config.toml
arch = "efficientnet_v2"
model = "self-supervised image encoder"
dataset = "stained colorectal tissue patches (NCT-CRC-HE-100K)"
train_examples = 22605
image_size = 48
crop_scale_min = 0.4
horizontal_flip = true
color_jitter = 0.4
cutout = 0.25
method = "simclr"
norm = "batchnorm"
activation = "silu"
channel_attention = "se"
depths = [3, 4, 6, 3]
kernel_size = 3
stem = "single"
expansion = 3
widths = [40, 80, 160, 320]
projector_hidden = 512
projector_out = 128
projector_hidden_layers = 1
temperature = 0.1
init = "trunc_normal_002"
residual_init = "none"
optimizer = "cautious_adamw"
lr = 0.0025
beta1 = 0.9
beta2 = 0.95
eps = 1e-08
steps = 6600
batch_size = 512
epochs = 149.5
lr_schedule = "cosine"
final_lr_fraction = 0
warmup_steps = 190
weight_decay = 0.3
Rows from block 9 of a small self-supervised image encoder, named by matrix and row number. Rows with one number belong to one channel. Each number is 128 + 32 x the weight over its row's rms, rounded and kept within 0 to 255. All counts start at 0.
Before each channel's rows are labels from the 100 images, of 14848, where the channel reaches its highest value: "strongest on" is what is common among them. Only what is clearly more common there than usual is listed. The data: stained colorectal tissue patches (NCT-CRC-HE-100K).
# convs0: expand pointwise conv (model.blocks.9.convs.0.weight, 480x160x1x1), inputs 54-107
# convs2: project pointwise conv (model.blocks.9.convs.2.weight, 160x480x1x1, transposed), outputs 54-107

strongest on: tissue: normal colon mucosa
convs0.20 [145 106 136 113 149  87 149 100 136 100 110 162 131 119 164  90 169 128 155 146  89 137 125 159 119  76 108 112 127 153 131  87 185 143 110 112 164 125  59 127 175  92 102 103 164 102 137  61  60 110 138 136 128 184]
convs2.20 [117 170 137  90 117  96 130 104 149 125 109 125 110 148 147 118 126 141 156 117 153 185 114 186 177  81 131  97 131 157 115 128 170 106 117  99 138 121  73 116 116  85 111  88 111  66 123  81  94 108 168 147 150 170]

strongest on: tissue: tumour epithelium
convs0.236 [191 109 163 139 162  78  83 105 163  99 135 112  99 160 184  87 130 146 134  64 113 175 102  96 217  71 126 163  93  96  79  67 120 145  91 140 116 124 103 168 126 129  96 152  95  98 132  73 108 175 115 108  85 119]
convs2.236 [119 141 155 157  86 172 119 171  90 169 125  97 136 171  58 112 123 130  90 155 171 147 138 125  80 222  77  83 108 128 112 189 158  90 145 112 103 142 116 126 133 180 157  55 169 124 123 189 165 177 131 129 119 109]

strongest on: tissue: adipose tissue
convs0.220 [150  87 115 149 148 123  64 101 142 216  90 221 141 141 129 129 134 122 169 101  91 135 145 116 128 176 142 186 159 163 142 110 129 154 134  20 155 142 173 125 128 143 111 162 125 122 157 179 124 119  70 139 159 153]
convs2.220 [159  80 142  99  80 102 116  82 107 209 117 142 144  77 130 111 154 109 179 167  84 148 139 138 123 146 132 164 127 122 159 160  93 120 157  65 172 108 137  67  69 190 102  95 128 105 142 197 150 143  65 150 128 152]

strongest on: tissue: adipose tissue
convs0.198 [136 135  82 157 148 124 154 162 153 161 119 144 124 173 107 147  50  82  74 141 164 167 198 134 121 184 143  95 150 125 167 105 134 123 102 137 167 141 120 159 171 212  80 164 203 162 134 158  77 127 129 141 197 137]
convs2.198 [112 141 113 144 113 148 106 167  71  81 147 106 178 142 132 130 139 123 105 153  93 113 139  54 113 195 115 151 119  98 157 122  97  92 132 149 129 100 148 191 143 228 136 160  55 120 138 136 166 131 122 144  82 144]

strongest on: tissue: normal colon mucosa
convs0.447 [144  97 105 164  94 150 133 113 170 126  87 157 190 119 122 136 151 149 133 105  96 157 118 151 103 122 105 139 154 135 128 146 196 112 142  71 141 104 109 141 146  93 116 123 176  75 130 141 134 163  25 156 148 177]
convs2.447 [138 158 198  71 139 114 124 104 155 141 165 119 115 161 139 134 118  83 169 145 131 137  97 111 147 121 106 135 136 165 127 145 178  95 137 121  93 159 165 137  71 198 147 153  41 151  98 134 110  84 133 109 161 166]

strongest on: tissue: normal colon mucosa
convs0.402 [143 168 131  99 116 187 175 170 117  99 131  69 141  81 124 159 113 151 129 118  88 154 115  49 125 140  81 129  67  93  80 122 126  60  65 149 134 142 151 106  95  89 108 147 165 199  30 110 105 149  91 159 126 185]
convs2.402 [ 69 176 148  83 132 172 125 154 130 104 131  75 109 166 144 106  71 142 122 139 166  83 111  97 143 108  68  89  64  97  75 176 139  50  98 145 115 189 163  95 122  99 206 151 138 119  58 118  99 175 130 133 125 137]

strongest on: tissue: tumour epithelium
convs0.415 [138 120 148  92 110 131 123 127  90  93 102 136 144 104 159 188 171 126 191 139  64 132  94 139 130 118 126  95 130 135  98 105 167 148  83 124 121 143  98 112  84 111  50 148  80 151 123  99 103  88 105 125 128 179]
convs2.415 [ 47 121 111 175 127 143 171 158  82 118 133 134 124 153  98 161 107 118  79 118 128 129 146 102 123 158 122 120 121 113 113 153  67 106 149 112  79 136 162 156 209  97 116  91 145 135 121 129 151 169 148 104 120 161]

strongest on: tissue: normal colon mucosa
convs0.352 [169 108 128 119 128 131 110 131 118 130  71 158 127 157 171 168 145 115 145 121 127 152 145 129 107 110 154 143 138 139 170 100 124 204 133 146 173 132 124 101 174  90  29 149 112 112 136 119  60 113 105 152 185  77]
convs2.352 [128 143  96  65 123 146 101 157 151 149 103 118 171 113 147 163 141 126 134 125 126  99 178 160 120 130 137 122 117 139 179 117 176 126 180 108 176 153 107 119 119 142  94 128 141  97 114  84  78 126  96 153 184 149]

strongest on: tissue: smooth muscle
convs0.386 [179 116 173  92  66  94 189 145 141 147 150  91 136 180 114 134 131 118 105  96 113 153 119 204 109 127  81 123 156 132 110 160 152  94 152 166 110 136  89 120 101 134  86 114  86  72 105 131 147 141 146 117 203 127]
convs2.386 [ 45 207  87 144 145  96  43 117 170  77 117 112 141 151 135 161 113 124 145 189 197 170 119  97 139 140 102  82 124 133 128 108 167 113 126 126 102 121  95 210 174 166  98 126  95 143 139 116 101 124 139 120  81 173]

strongest on: tissue: adipose tissue
convs0.267 [121 118 138 145  84 196  81 164 218 115 117 113 170  87  73 163 183 109 134 157 145 116 136 105  98 147 127 130  78 156 126 109 162 143 169 179 111 116  28 165 117 146 130  84 165 122 158 125 154 126 106 134 113 126]
convs2.267 [118 118 169  89  81 141 114 124 150 103 137  96 130 163 133 174 136 144 108  75 101  81 105 118 135 109 100 156  98 127  96 200 186 128 198 144  93 171 139 111 188 133 172  97 110 140  96  66 117 120 136  98 113 132]

strongest on: tissue: tumour epithelium; tissue: smooth muscle
convs0.205 [150 113 201  60 131  79 132 146  99 106 148  97  86 151 169 145 177 134 205 119  88  90  62  64 137 119  90 161 111 123  76  36 139 140 108 160  93 151 171 134  99  96 108 127  25 129 107 121 126  91 146  92 132 139]
convs2.205 [175  67 211  90 111 118 140 148 122 164 192  85 100 189 102 148 133 122 103 105 116 146 122 120 130 132 122 163 143 128  83 166 131 110 143 141 120 118 115  70  60 176 135  79  60 162 121 124 147 127 104 131 158  98]

strongest on: tissue: tumour epithelium
convs0.202 [ 32 134 148 108 116  99 126  65 109 143  99 130 144 148 131  99 154 124 159 199 117 163  78 130 144 124  65  99 141 149 135 102 110 148 120 101  74  98 159 147 113  91  77 130 116 133 157 121  71 116 114 107 117 148]
convs2.202 [138 170 178  93  91 139 147 180 177 149 135 151 131 200 127 132 113 109  86 176 142 154 166 102 143 138 125 129 126 147 117 118  91  35 148 190 169 168 176 101  98 203  88 138  72  85  73 216 110 152  89 137 159  83]

strongest on: tissue: normal colon mucosa
convs0.35 [ 97 127 135 118 108 127  81  90 172 130  82 135 177 173 162 155 139 124 147  94 105 120 109 146 132  97 117 131 154 160 132 123 147  91 145 121 113 129 152  72 143 110 109 152  80  48 132 145  90 147  54 113 164 134]
convs2.35 [158 212 157 149 114 146 134 149 142  82 130  79  96 135 123 186  72 138  76 131 166 211 109 130 130 130 117 111 139 110  80 100 156  91 100 178  71 137  63 166 110 178  80 142 121 174  99  88  96 152 166 132 148 137]

strongest on: tissue: adipose tissue
convs0.458 [152  96 196  84 120 131 124 107 119 126 139 121 129  86 130 109 173  67 198 220 109  84 109 130 123 156 103 114 123 187 119 129 178 129 162 132 103 169 130 173  77 160 160 104 110 112 142 130 136  67 160  70 100 154]
convs2.458 [156 147 102  88 109 150  90 146  99 102 171  68 161 124 162 198 115 137 114  72  98  65 134 151 103  99 126 162 140 122 152 199 140 102 154 142 161 125 127 151 124 146 192 159 124 140  78 103 143 136  98 152 153 140]

strongest on: tissue: normal colon mucosa
convs0.408 [158 107 149 108 110 167 121  85 119 149  79 158 134 157 127 124 164 118 170 174 109 135 135 126 109 154 114  94 138 179 183 133 136 144 188  58 137 119 160 107 123  94 125 130 102 109 128 128  65 133 130 137 130 162]
convs2.408 [ 94 173 167 103  80 107  96 119 126 116 113 110  83 143 135 113 104  97 145 199 141 178 122 144 147 110 127 129  81 123 118 196 141 108 154 153 126 144  82 137 132 189 191 112 154  72 102 161  99 139 134 134 127  91]

strongest on: tissue: smooth muscle
convs0.27 [152 129 168  49 127 157 102  83 102 139  49 108 101 130 182 132 155  64 174 137 107 101  90 132 141 111  70 142 110 124 104 179 147 146 123 139 128 165 157 124 121 129 154 122 141  90 119  96  49 109 153  96 125  96]
convs2.27 [181  96 183  89 107 191 172 117 174 150 142 121  68 134 113 127 156 101 138 204 132 118  80 133 121 177 118 102 127 163 100 141 188 178 156 154  84 184 152  50 127 110 113 116 114 168 114 133  80 131 143  89 158 137]

strongest on: tissue: lymphocytes
convs0.362 [ 59  97 150 189  84 181 122 109 107 152  99 150 145 180  78 114 115 100 120 209 198 175 115 146 119 190 112  65 122 145 135 163 109 143 150 121 101 113 143 123 106 131  95  46 152 155 195 160 122 157 120 121 150  75]
convs2.362 [139  82 121 118  98 217 176 107 110 120 127 140 143  55 133 166 140 153 160 155 126  96 103 121 142 160 169 113 146 171 151  97  96 116 111 127  98  83 111  56  73 124 117 150  90 150 135 166 136 121  92 175 163 177]

strongest on: tissue: lymphocytes; tissue: normal colon mucosa
convs0.183 [138 142 134 132 106  99 125 147 135  73 134 103 138  43 100 145 143 132 136 136 158 129 112 133 108 145 127 133 124 112 128  59 116 170  94 187  92  99  58 114  58  84 107  90  76 152 168 110 107  73 162 122  81 123]
convs2.183 [ 89 171 153 127  90 129 113  86  97  96  52 108  92 111 156 103 140 158 155 161 112 165  61 138 132 117  52 125 104  63  80 193 143 118 103  88  91 137 165 149 132  93 176 118 172  63  95 125  88 180 154 125  80 123]

strongest on: tissue: adipose tissue
convs0.60 [ 98 150 114 134 145 143 120 129 152 137 113 124  94 120 124 130 116 127 108 172 154 180 170 123 135 140 139 105 110 105 147 155 113 136 135 110 183 135 164 161 149 107 106 111 136 125 112 128 119 163 142 172 144 107]
convs2.60 [139 147 126 153 122  96  94  91 147 137 123 146 107 152  90 124 142 144 110 147 153 153 115 107  88 136 117 107 216 164 129 157 140 192  95 127 119 149 136 135 151 146 103 133 122 126 195 162 134 112 136  57 106  97]

strongest on: tissue: adipose tissue
convs0.135 [127  96  96 239 105 152 114 108 132 144  80 128 149 133 124 162 100 114  59  89  94 151 138 165 136 158 141 161 159  85 138 165  74 145 131 104 132 104  94 116 154 137  77 107 151  77 175 120 141 189  95 139 155 108]
convs2.135 [112 160 162  75 156 122 160 173  86 101 174  99 103 144 153 111 148 127 144 175  92 161 103  95 144 159 147 130 145 154 125  74  91  87  90 174 106 127 139 125  89 149 103 183  78 128 116 139 130  85 170 135 129 132]

strongest on: tissue: smooth muscle
convs0.19 [116 162 121 130 123  94 184 186  78 106 170  77 112  82 101  99 107 173  94  88 165 152 125  84 124 152 106 101 111 100 110  76 126 130  29 168 123 127  70 115  83 100 115  79 124 140 127 119 139 117 177 144 111 143]
convs2.19 [100 140  93 107 116 166 100 138 149 116 126 118 160  75 128 210  98 132 152 121 163  39 132 110 126 136 141  73 167 155 110 107 195 133  81 118 143 161 112 101  77 128 124 129  66 156 139 131 136  72 141 122 159 170]

strongest on: tissue: adipose tissue
convs0.397 [111 117 152 125 104 129 148  82  86 133  89 108 132 125 129  83 140 119 181 170 155 152  38 196 114 106  86  99 151 137  98 130 155 139 117 122  62 120 135  92  98 103 153  86 132  85 156 171 114 126 140  76 118  93]
convs2.397 [153 181 126 119 149 125 105 126 140 130 130 101  99 157  90 141 143 148  79 111 137 118 118 132  73 114  62 118 169 129 120 118 139 164 114 137 116 178 110 103 119 118 113 111  91 147 160  85  85 153 193  74 118 112]

strongest on: tissue: adipose tissue
convs0.26 [ 79 140 129 117 147 140 147 135  78 130 151 136 124  94 150 112 118  70 129  85 124  45 127 117 156 124 128 142 129 128 118  85 122  94 126 144 105 174 110 145 122 120 136 136 134 125 120 126 187 134 174  45 150 132]
convs2.26 [108 111 180  95  81 116 123 138 113 130 104 169 124 125 121 126 197 119 177 234 127 119 116  88  78 184  83 112 119 188 131 108 129 168 159 139 120 127 153 128 141 111 106 126 118 115 136 175  91  89 127 136  95 143]

strongest on: tissue: adipose tissue
convs0.68 [ 95 154  62 166 148 115 111 132 191 152 130 161 142 152 115 178  69 132  65 103 142 200 216 126 137 144 152 121 166 135 154 163 140 144 148 114 196 137  85 144 225 175 118 149 155 119 117 132 120 156  95 147 157 150]
convs2.68 [133 140 145 159 112 153 106 128  92 126 137 123 148 167  97 115 177 107  78 130 105 137 131  69  84 212  90 142 165 118 117 127  92  90 109 129 106 134 132 195 151 172  89 131  97 120 184 105 165 159 134  91  80 155]

strongest on: tissue: lymphocytes
convs0.63 [194 113 121 116 146 147  63 161 145 243 162  96 122 117  91 119  99 110 103 110 226 104 159 139 127 197 152 124 117 117 141 109 132 146 108 126 135 145 120 122   1 154 171  99 134 144 142 140 143 137 123 128 184  49]
convs2.63 [ 98 141  98 130 118 146 111  67  73 169  75 157 121  82 159 150 124 130 175 164 115 131  92 145 135 136 103 134 158  86 144 193 106 151 115  52 115 132 175 147 134  99 141 143 162 120 119 155 125 148 108 118 127 123]

strongest on: tissue: tumour epithelium
convs0.221 [ 37 128 136 126  96 103 169 126 161 108 129 133 109 125 103 164 132 111 111 169 140 208 153 118 128 132 121 111 129 130 169 184 149 175 139 180 128 129 163 255 157 165  99 129  77 112 110 130 124 108 176 140 142 136]
convs2.221 [ 95 121  87 176 148 100 148 127 116 126 133 120 143 128 117 134  96 130 110 125 147 144 184 143 142  85 157  78 116 100 165 158 133 107 106 134 163  92 118 169 110 107 105 131 184 117 114 122 159 120 127 171 159  58]

strongest on: tissue: tumour epithelium
convs0.346 [141  93 142  98 149  79 131 152  88 130 142 145 155 166 154 121 130 132 148 126 115 129 124 120 103  92 117 129 113 153 135  95 150  97 132  83 134 119 133  92 161  99  82 101 121 163 111  93  91 124  80 138 179 165]
convs2.346 [113 153 136  60 145  82 128 130 132 160 169 129 122 163 154 150 136 118 176 169 125 139 134 175 158 100 140  95 130 178 138 127 204  76 170  87 117 120 103 123 134 114 121  93 114 131 112 117 123  75 124 142 137 154]

strongest on: tissue: normal colon mucosa
convs0.376 [138 101 160 113 125 161 136 128  80 146 124 101 110  80  87  90 134 112 144 143 163  80 101 152 140 149 127 128 134 149  82 149 127 123 113 102  79 141 174  33  24 116 152  64 133 126 148 164 142  96 149  91 141 131]
convs2.376 [143 108 128  96 117  96 126 106  56  84 148  86  89  84 133 165 137 187 197 163  98  81  71 118 131  83 136 186 107 144 129 122 134 166 154 133 116  92 117 114  82 159 211 161 115 147 100 147 135  99  89 158 104 176]

strongest on: tissue: normal colon mucosa; tissue: mucus
convs0.206 [ 56  77 160 109 109 124  99  72  50  89  46 102 131 128 136  91 158 107 178 144 111  89  82  97 127 129  66 148 101 135 102 134 137 131 104 132 120 138 211 116  99 129 157 126 121  60 136 128 112 106 139 132 124 136]
convs2.206 [110 122 171 166 106 175 186  81 154 118  96 186 106 104  76  82 158 120 126 195 117 141  92  71 150 173 120 130 155 154  99  75  94 110 103 147  98 136 114 137 126 165  90 136 121 116 197 142 121 158 146 101  79 205]

strongest on: tissue: smooth muscle
convs0.363 [166 134 142 123 101 134 125 126 115 148 142  98 164 138 121 155 103 132  86  86  97 198 135 154 102 159  76  88 151 109 120 208 157 113  93 108 131 163  99 123 138 121 139 126 159 139 120 103 100 149  95 131 147 152]
convs2.363 [168 165 111 137 130 159 126 125 175 162 108 120 120 157 130 164  75 157  92 107 162 172 173 119 150  95 125  79 170 114 110 165 198  84 110  93 149 132 144  54  97 135  72  98  71 144  91 142 115 157 116 144 177 140]

strongest on: tissue: lymphocytes
convs0.177 [184 132 139 169 127 104 177 133 194  79 165 127 100 138 134 112 142 133 113 146 131 205 118 152 139 101 166 131 115 102 128 112  79 163 164 167 108  85  32 139 176 111  89 106 153 140 133 108 124 153 164 118  87  52]
convs2.177 [ 57 112  97 135 106 160  96  67 130 138  93 161 155 135 126 138 127 136 159 129 114 124 148  76 154 100 160  91 164 148 146 164  73 107  94  84 159  99 213 103 135 117  73 150  74 114 173 130 130  97 104 142 136 166]

strongest on: tissue: adipose tissue
convs0.442 [122 124 175  90 113  59 119 137  83 122 133 104 128 178 156  68 148  87 167 165 128 133  94 128 133 130  90 169 125 162 127  27 145  93 133 153  86 130 117 167 100 142 146 136  97  24 137 157 103 123 109  81 139 146]
convs2.442 [100 121 118 123 140 165 106  98 141 154 108 136 124  74 169 153  99  87 119  37 135  61  93 148 155  73 120 111 100 100 105 141 120 160  99  90 120 165 153 139 146  60 145 123 133 181 111  25 133 159 126  90 154 150]

strongest on: tissue: normal colon mucosa
convs0.21 [122  79 143 129  94 121 138 101  64 126 138  69 144 144 130 140 118  92 105 110 120  73  82 144 149 122 133 154 150 100 128 126 118  93 153 145  63 112 163  57  55 126 136  95  71 102 145 143 164 142  83 108 187  79]
convs2.21 [152  97 108 166 138 160 105 155  84 104 163  66 207 122  84 159 141 152  88 125 132  52 163  86  92 192 143 170 135 128 175 108 162  92 163 134 112  79 120 146 100 187 169 119  65 169 153 120 177 116 115 170 109 141]

strongest on: tissue: adipose tissue
convs0.209 [152 109 115 141 141 151  49  65 160 178  49 188 114 138 136 134 151 122 217 136 177 118 130 130 138 146 151 153 143 141 129  91 105 172 105  20 149 110 180 152 151 105 103 135 121 131 165 144 105 119 136 141 118 116]
convs2.209 [132 100 124 105 122 157 105  89 146 181  80 163 121  90 153  93 158  86 199 232 110 104 136 151 140 137 151 144 124 158 162 152 132 184 181  82 145 119 132 131 160 144  83  98 127  93 154 135 105 114 123 142 120  85]

strongest on: tissue: tumour epithelium; tissue: debris
convs0.355 [160 134 141  80 130 135  97 140 111  95 105  67 159  98 163 137 195 144 167  74  69 144 114 124 124  78  80 167  99 117 131  95 159 113  95 122 135 121  81 129  91  53 111 142 123 107 109  53  84 127  94 147 151 137]
convs2.355 [119 171 102 113 177  45  72 134 145 149 147 106 127 227 159 152 107 124 101 107 148 164 162 146 140 135 142 109 135  81 153 129 106 151 159 118 163 138  79 206 154 131  94 156 120  54 112 118 125 178  86 135 160  85]

strongest on: tissue: lymphocytes
convs0.312 [109 177 160 139 133 149 146 115 107 113 148 113  65 113 120 152 103 127 124 148 140 177  95 118 152 158 146  89 102  86  79 165  90 173  74 160  93 146 139 185  45  76 102 111 138 187 131 102 122 154 178 113  75 101]
convs2.312 [110 100 137 131  84 122 102  97  83 121  95  49 119 145  98  90 147 143 167 107  74 179  98 119 132 150 108 115  89  99  99 169 122 124 105 107 114 109 176 145  95  94 148 109 103  80 147  78 164 120 148 141  71 115]

strongest on: tissue: tumour epithelium
convs0.406 [113 107 136 108 157  96 148 123 110  97 152 156 146 157 157  80 166 105 167 144  91  66  87 104 137 112 129 138 136 131  99  39 123 127 103 150 121 127 120 177 136 132  92 133  82 124 151 105 143  82 162  65  51 147]
convs2.406 [ 80 106 147  85  92 139 125 177 172 100 138 101 112 132 113 125 172 107 104 153 124  87 118 102 109 137 115 142 122 169 125 104  77 164 161 217 161 164  70 120 119 154 156 130 132  84 125 137  93 144 120 124 158 141]

strongest on: tissue: adipose tissue
convs0.427 [158 155 113 134 175 106  79 172  91 186 167 114  97 129 116 140  79 119  91  85 187  53 125 109 108 151 139 162 117  70 127  94  32 172 106 123 105 118 135 113  88 145 105  96 137 199 147 122 160 145 120  98 152  95]
convs2.427 [145 149 150 126 131 142 112  98 176  96 117  86 119 124 121 133 120 100 113  89 165 132  78 179 125 130 109 126 128 123  89 133 145 139 112 159  61 145  59 128  93 107 153  89 119 111 133  79 118 156 191  86 138  85]

strongest on: tissue: adipose tissue
convs0.443 [153 110 127 141 156 133  79  89 131 110  82 135 156 106 168 128 150 128 164  64  83 129 121  89 132 109 125 136 114 127  96 100 149 124  71  90 193 127 132 178 182  96  90 146 112 112 140  69 111 113  95 145 109 192]
convs2.443 [147 134 135  31 157 154  98 153 151 137  92  68 128  77 172 142 144 132 164  98 135  86 134 150 163  87 129 139  52 102 106 100 156 171 150 143 151 147  85 110  91 127 160 104 134 125  92  54  74 106 153 157 137 136]

strongest on: tissue: tumour epithelium
convs0.337 [144  93 172  99 126 143 112 148 151 160 152 107 152 121 127 197 141  48 145 121 136 138 113 150 116 138 132 100 103 169 109  84 168 135 133 150  83 187  61 134  96 133 101 107 129 178 136 113 126 115 102  50 166 141]
convs2.337 [ 91 150  60 161 116 100 116  90 126 108 111 177 200 137 120 164 110 161 120 135 159  62 151 158  90 119 122  82 197 162 187 142 180 111 166  78 134 110 138 105 179 126 109 105  79 117 153 132 117  90 110 127 115 125]

strongest on: tissue: tumour epithelium
convs0.192 [ 69 136 128 151 121 134 122  81 126  96 110  94 144 181 133 159 115 118  98 173 160 128 104 127 136 135 103  92 161 124 112  58 116 124  91 167  94 107 108 186 114 134  78 134 124 118 155 115  94 153 105 101 112 150]
convs2.192 [149  93 121  80 140 117 178 111  71 135 120 154 128  48 167 100 144 137 200 101  88  41 100 199 136  74 127 148 129 127 102 148 153 129 122 103 143 123 132  76 133  80 187 124 207 129 107 117 133  87 133 143 116 116]

strongest on: tissue: adipose tissue
convs0.345 [170 114 139  88 161  95 144 148  86 146 144  83 137 142 151 122 129 156 150  55 145  84  68 103 122 110 127 174  95 111  60 122 109 137  88 107 118 143 117  78  37  78 140 130 139 168 103 105 148 129  69 109 185 155]
convs2.345 [183 114 198  90 144 161 151 106  69 162 174 110  79 148 160 119 164  86 128 165  70 118  77  89 145 181 110 184 108 111 120 120  99 134 153 120  88 122 137 154  65 142 127 151  97 107 105 123 142 173 114 122 134 132]

strongest on: tissue: adipose tissue
convs0.55 [ 89  95 124 149 108 183 104 112 124 173 100 170 132 162 120 160 108  90 140 114 181  82 135 156 128 145 177  87 165 155 149 172  84 155 124 109 105 120 181 120 117  77  73 128 122 163 170 149 163 109 124 120 220  85]
convs2.55 [ 66 107 151 127 110 182 192 109 141 104 110 140 115 113 135 122 105 132 139 123  78 123 122  46 177 117 121  82 127 129 117 156 109  85  79 130 145 121 154  76  84  87  92 180 118 126 112 134 118 154 112 178 166 203]

strongest on: tissue: tumour epithelium
convs0.328 [103 124 146  92 146 144 143 108 104 123  89 111  90  84 197 164 122 109 154  98  99 114 104 145 148 109 118 183 114 104  87 128 111 119  77 134 125 165 153 154  80  74 161 175 140 121 105 106 115 126 131 117 164 122]
convs2.328 [108 122  81 128 126  58  85 114 131  79 154  90 150 188 120 129 131 127 122 139 189  91 140 164  89  96 145  93 161 175 137 123 128 180 160 189 153 117  85 159 110 130 191  88  73 110 173 117 152  58 148 108  91  72]

strongest on: tissue: tumour epithelium
convs0.409 [133 140 166  96  86 157 135 144 118 179 127  34 132 161 102 157 112 115 107 103 116 203 117 148 110 150 100  80 103  93 103 179 136 112  98  91 100 145 132 146  86 135  95  72 135 100 131  89 137 155 128 126 191  80]
convs2.409 [ 97 145 107 152 149 101  89 114 115  87 122  95 126  72 144 162  94 141 129  88 194 149 125 142 147 114 127 118 170 179 101  66 168 102  77 155 127 146  14 115 106 110 120 116  98 134 139 112 112 124 129  98 160 225]

strongest on: tissue: lymphocytes
convs0.380 [ 84  89  89 194 107 125 128 126 131  90 126 150 156  80  78  85 180 151 139 155 152  66 144 161  94 102 137 175 136 150 192 114 119 135 164 132 138  38 112 113 101  71 168  95 130 107 177 150 164  86 121 186 137 134]
convs2.380 [118  96 139  98 146  95 227 139 103 170 147 180 142 120 130  80 155 127 135 114  69  94 118 143 132 181 101 114 120  95 120 117  70 113 138  82 172 127 109 107  98 102  57 123 169 101 142 132 156 136  93 168 146 144]

strongest on: tissue: lymphocytes
convs0.437 [154 165 166 128 140  90 144 104 211  87 153 114  76 114 130 152 108 139 114  91 135 188  95 114 197  97 117  77 116 101  62 133 115 161 109 186 106 134  54 118 103  85  68 130 110 164 121  93 130 164 188 100  75  88]
convs2.437 [118 145 173 120 134 108 151  92  81  83 117  80 104 110 153 129 119 156 136  80 126 134  43 128 146 116  88  73 140 107  49 121 133 130  60 146  67 128 117 114  85  74  81 127  78 134 137  51 115 122 189 111  96 145]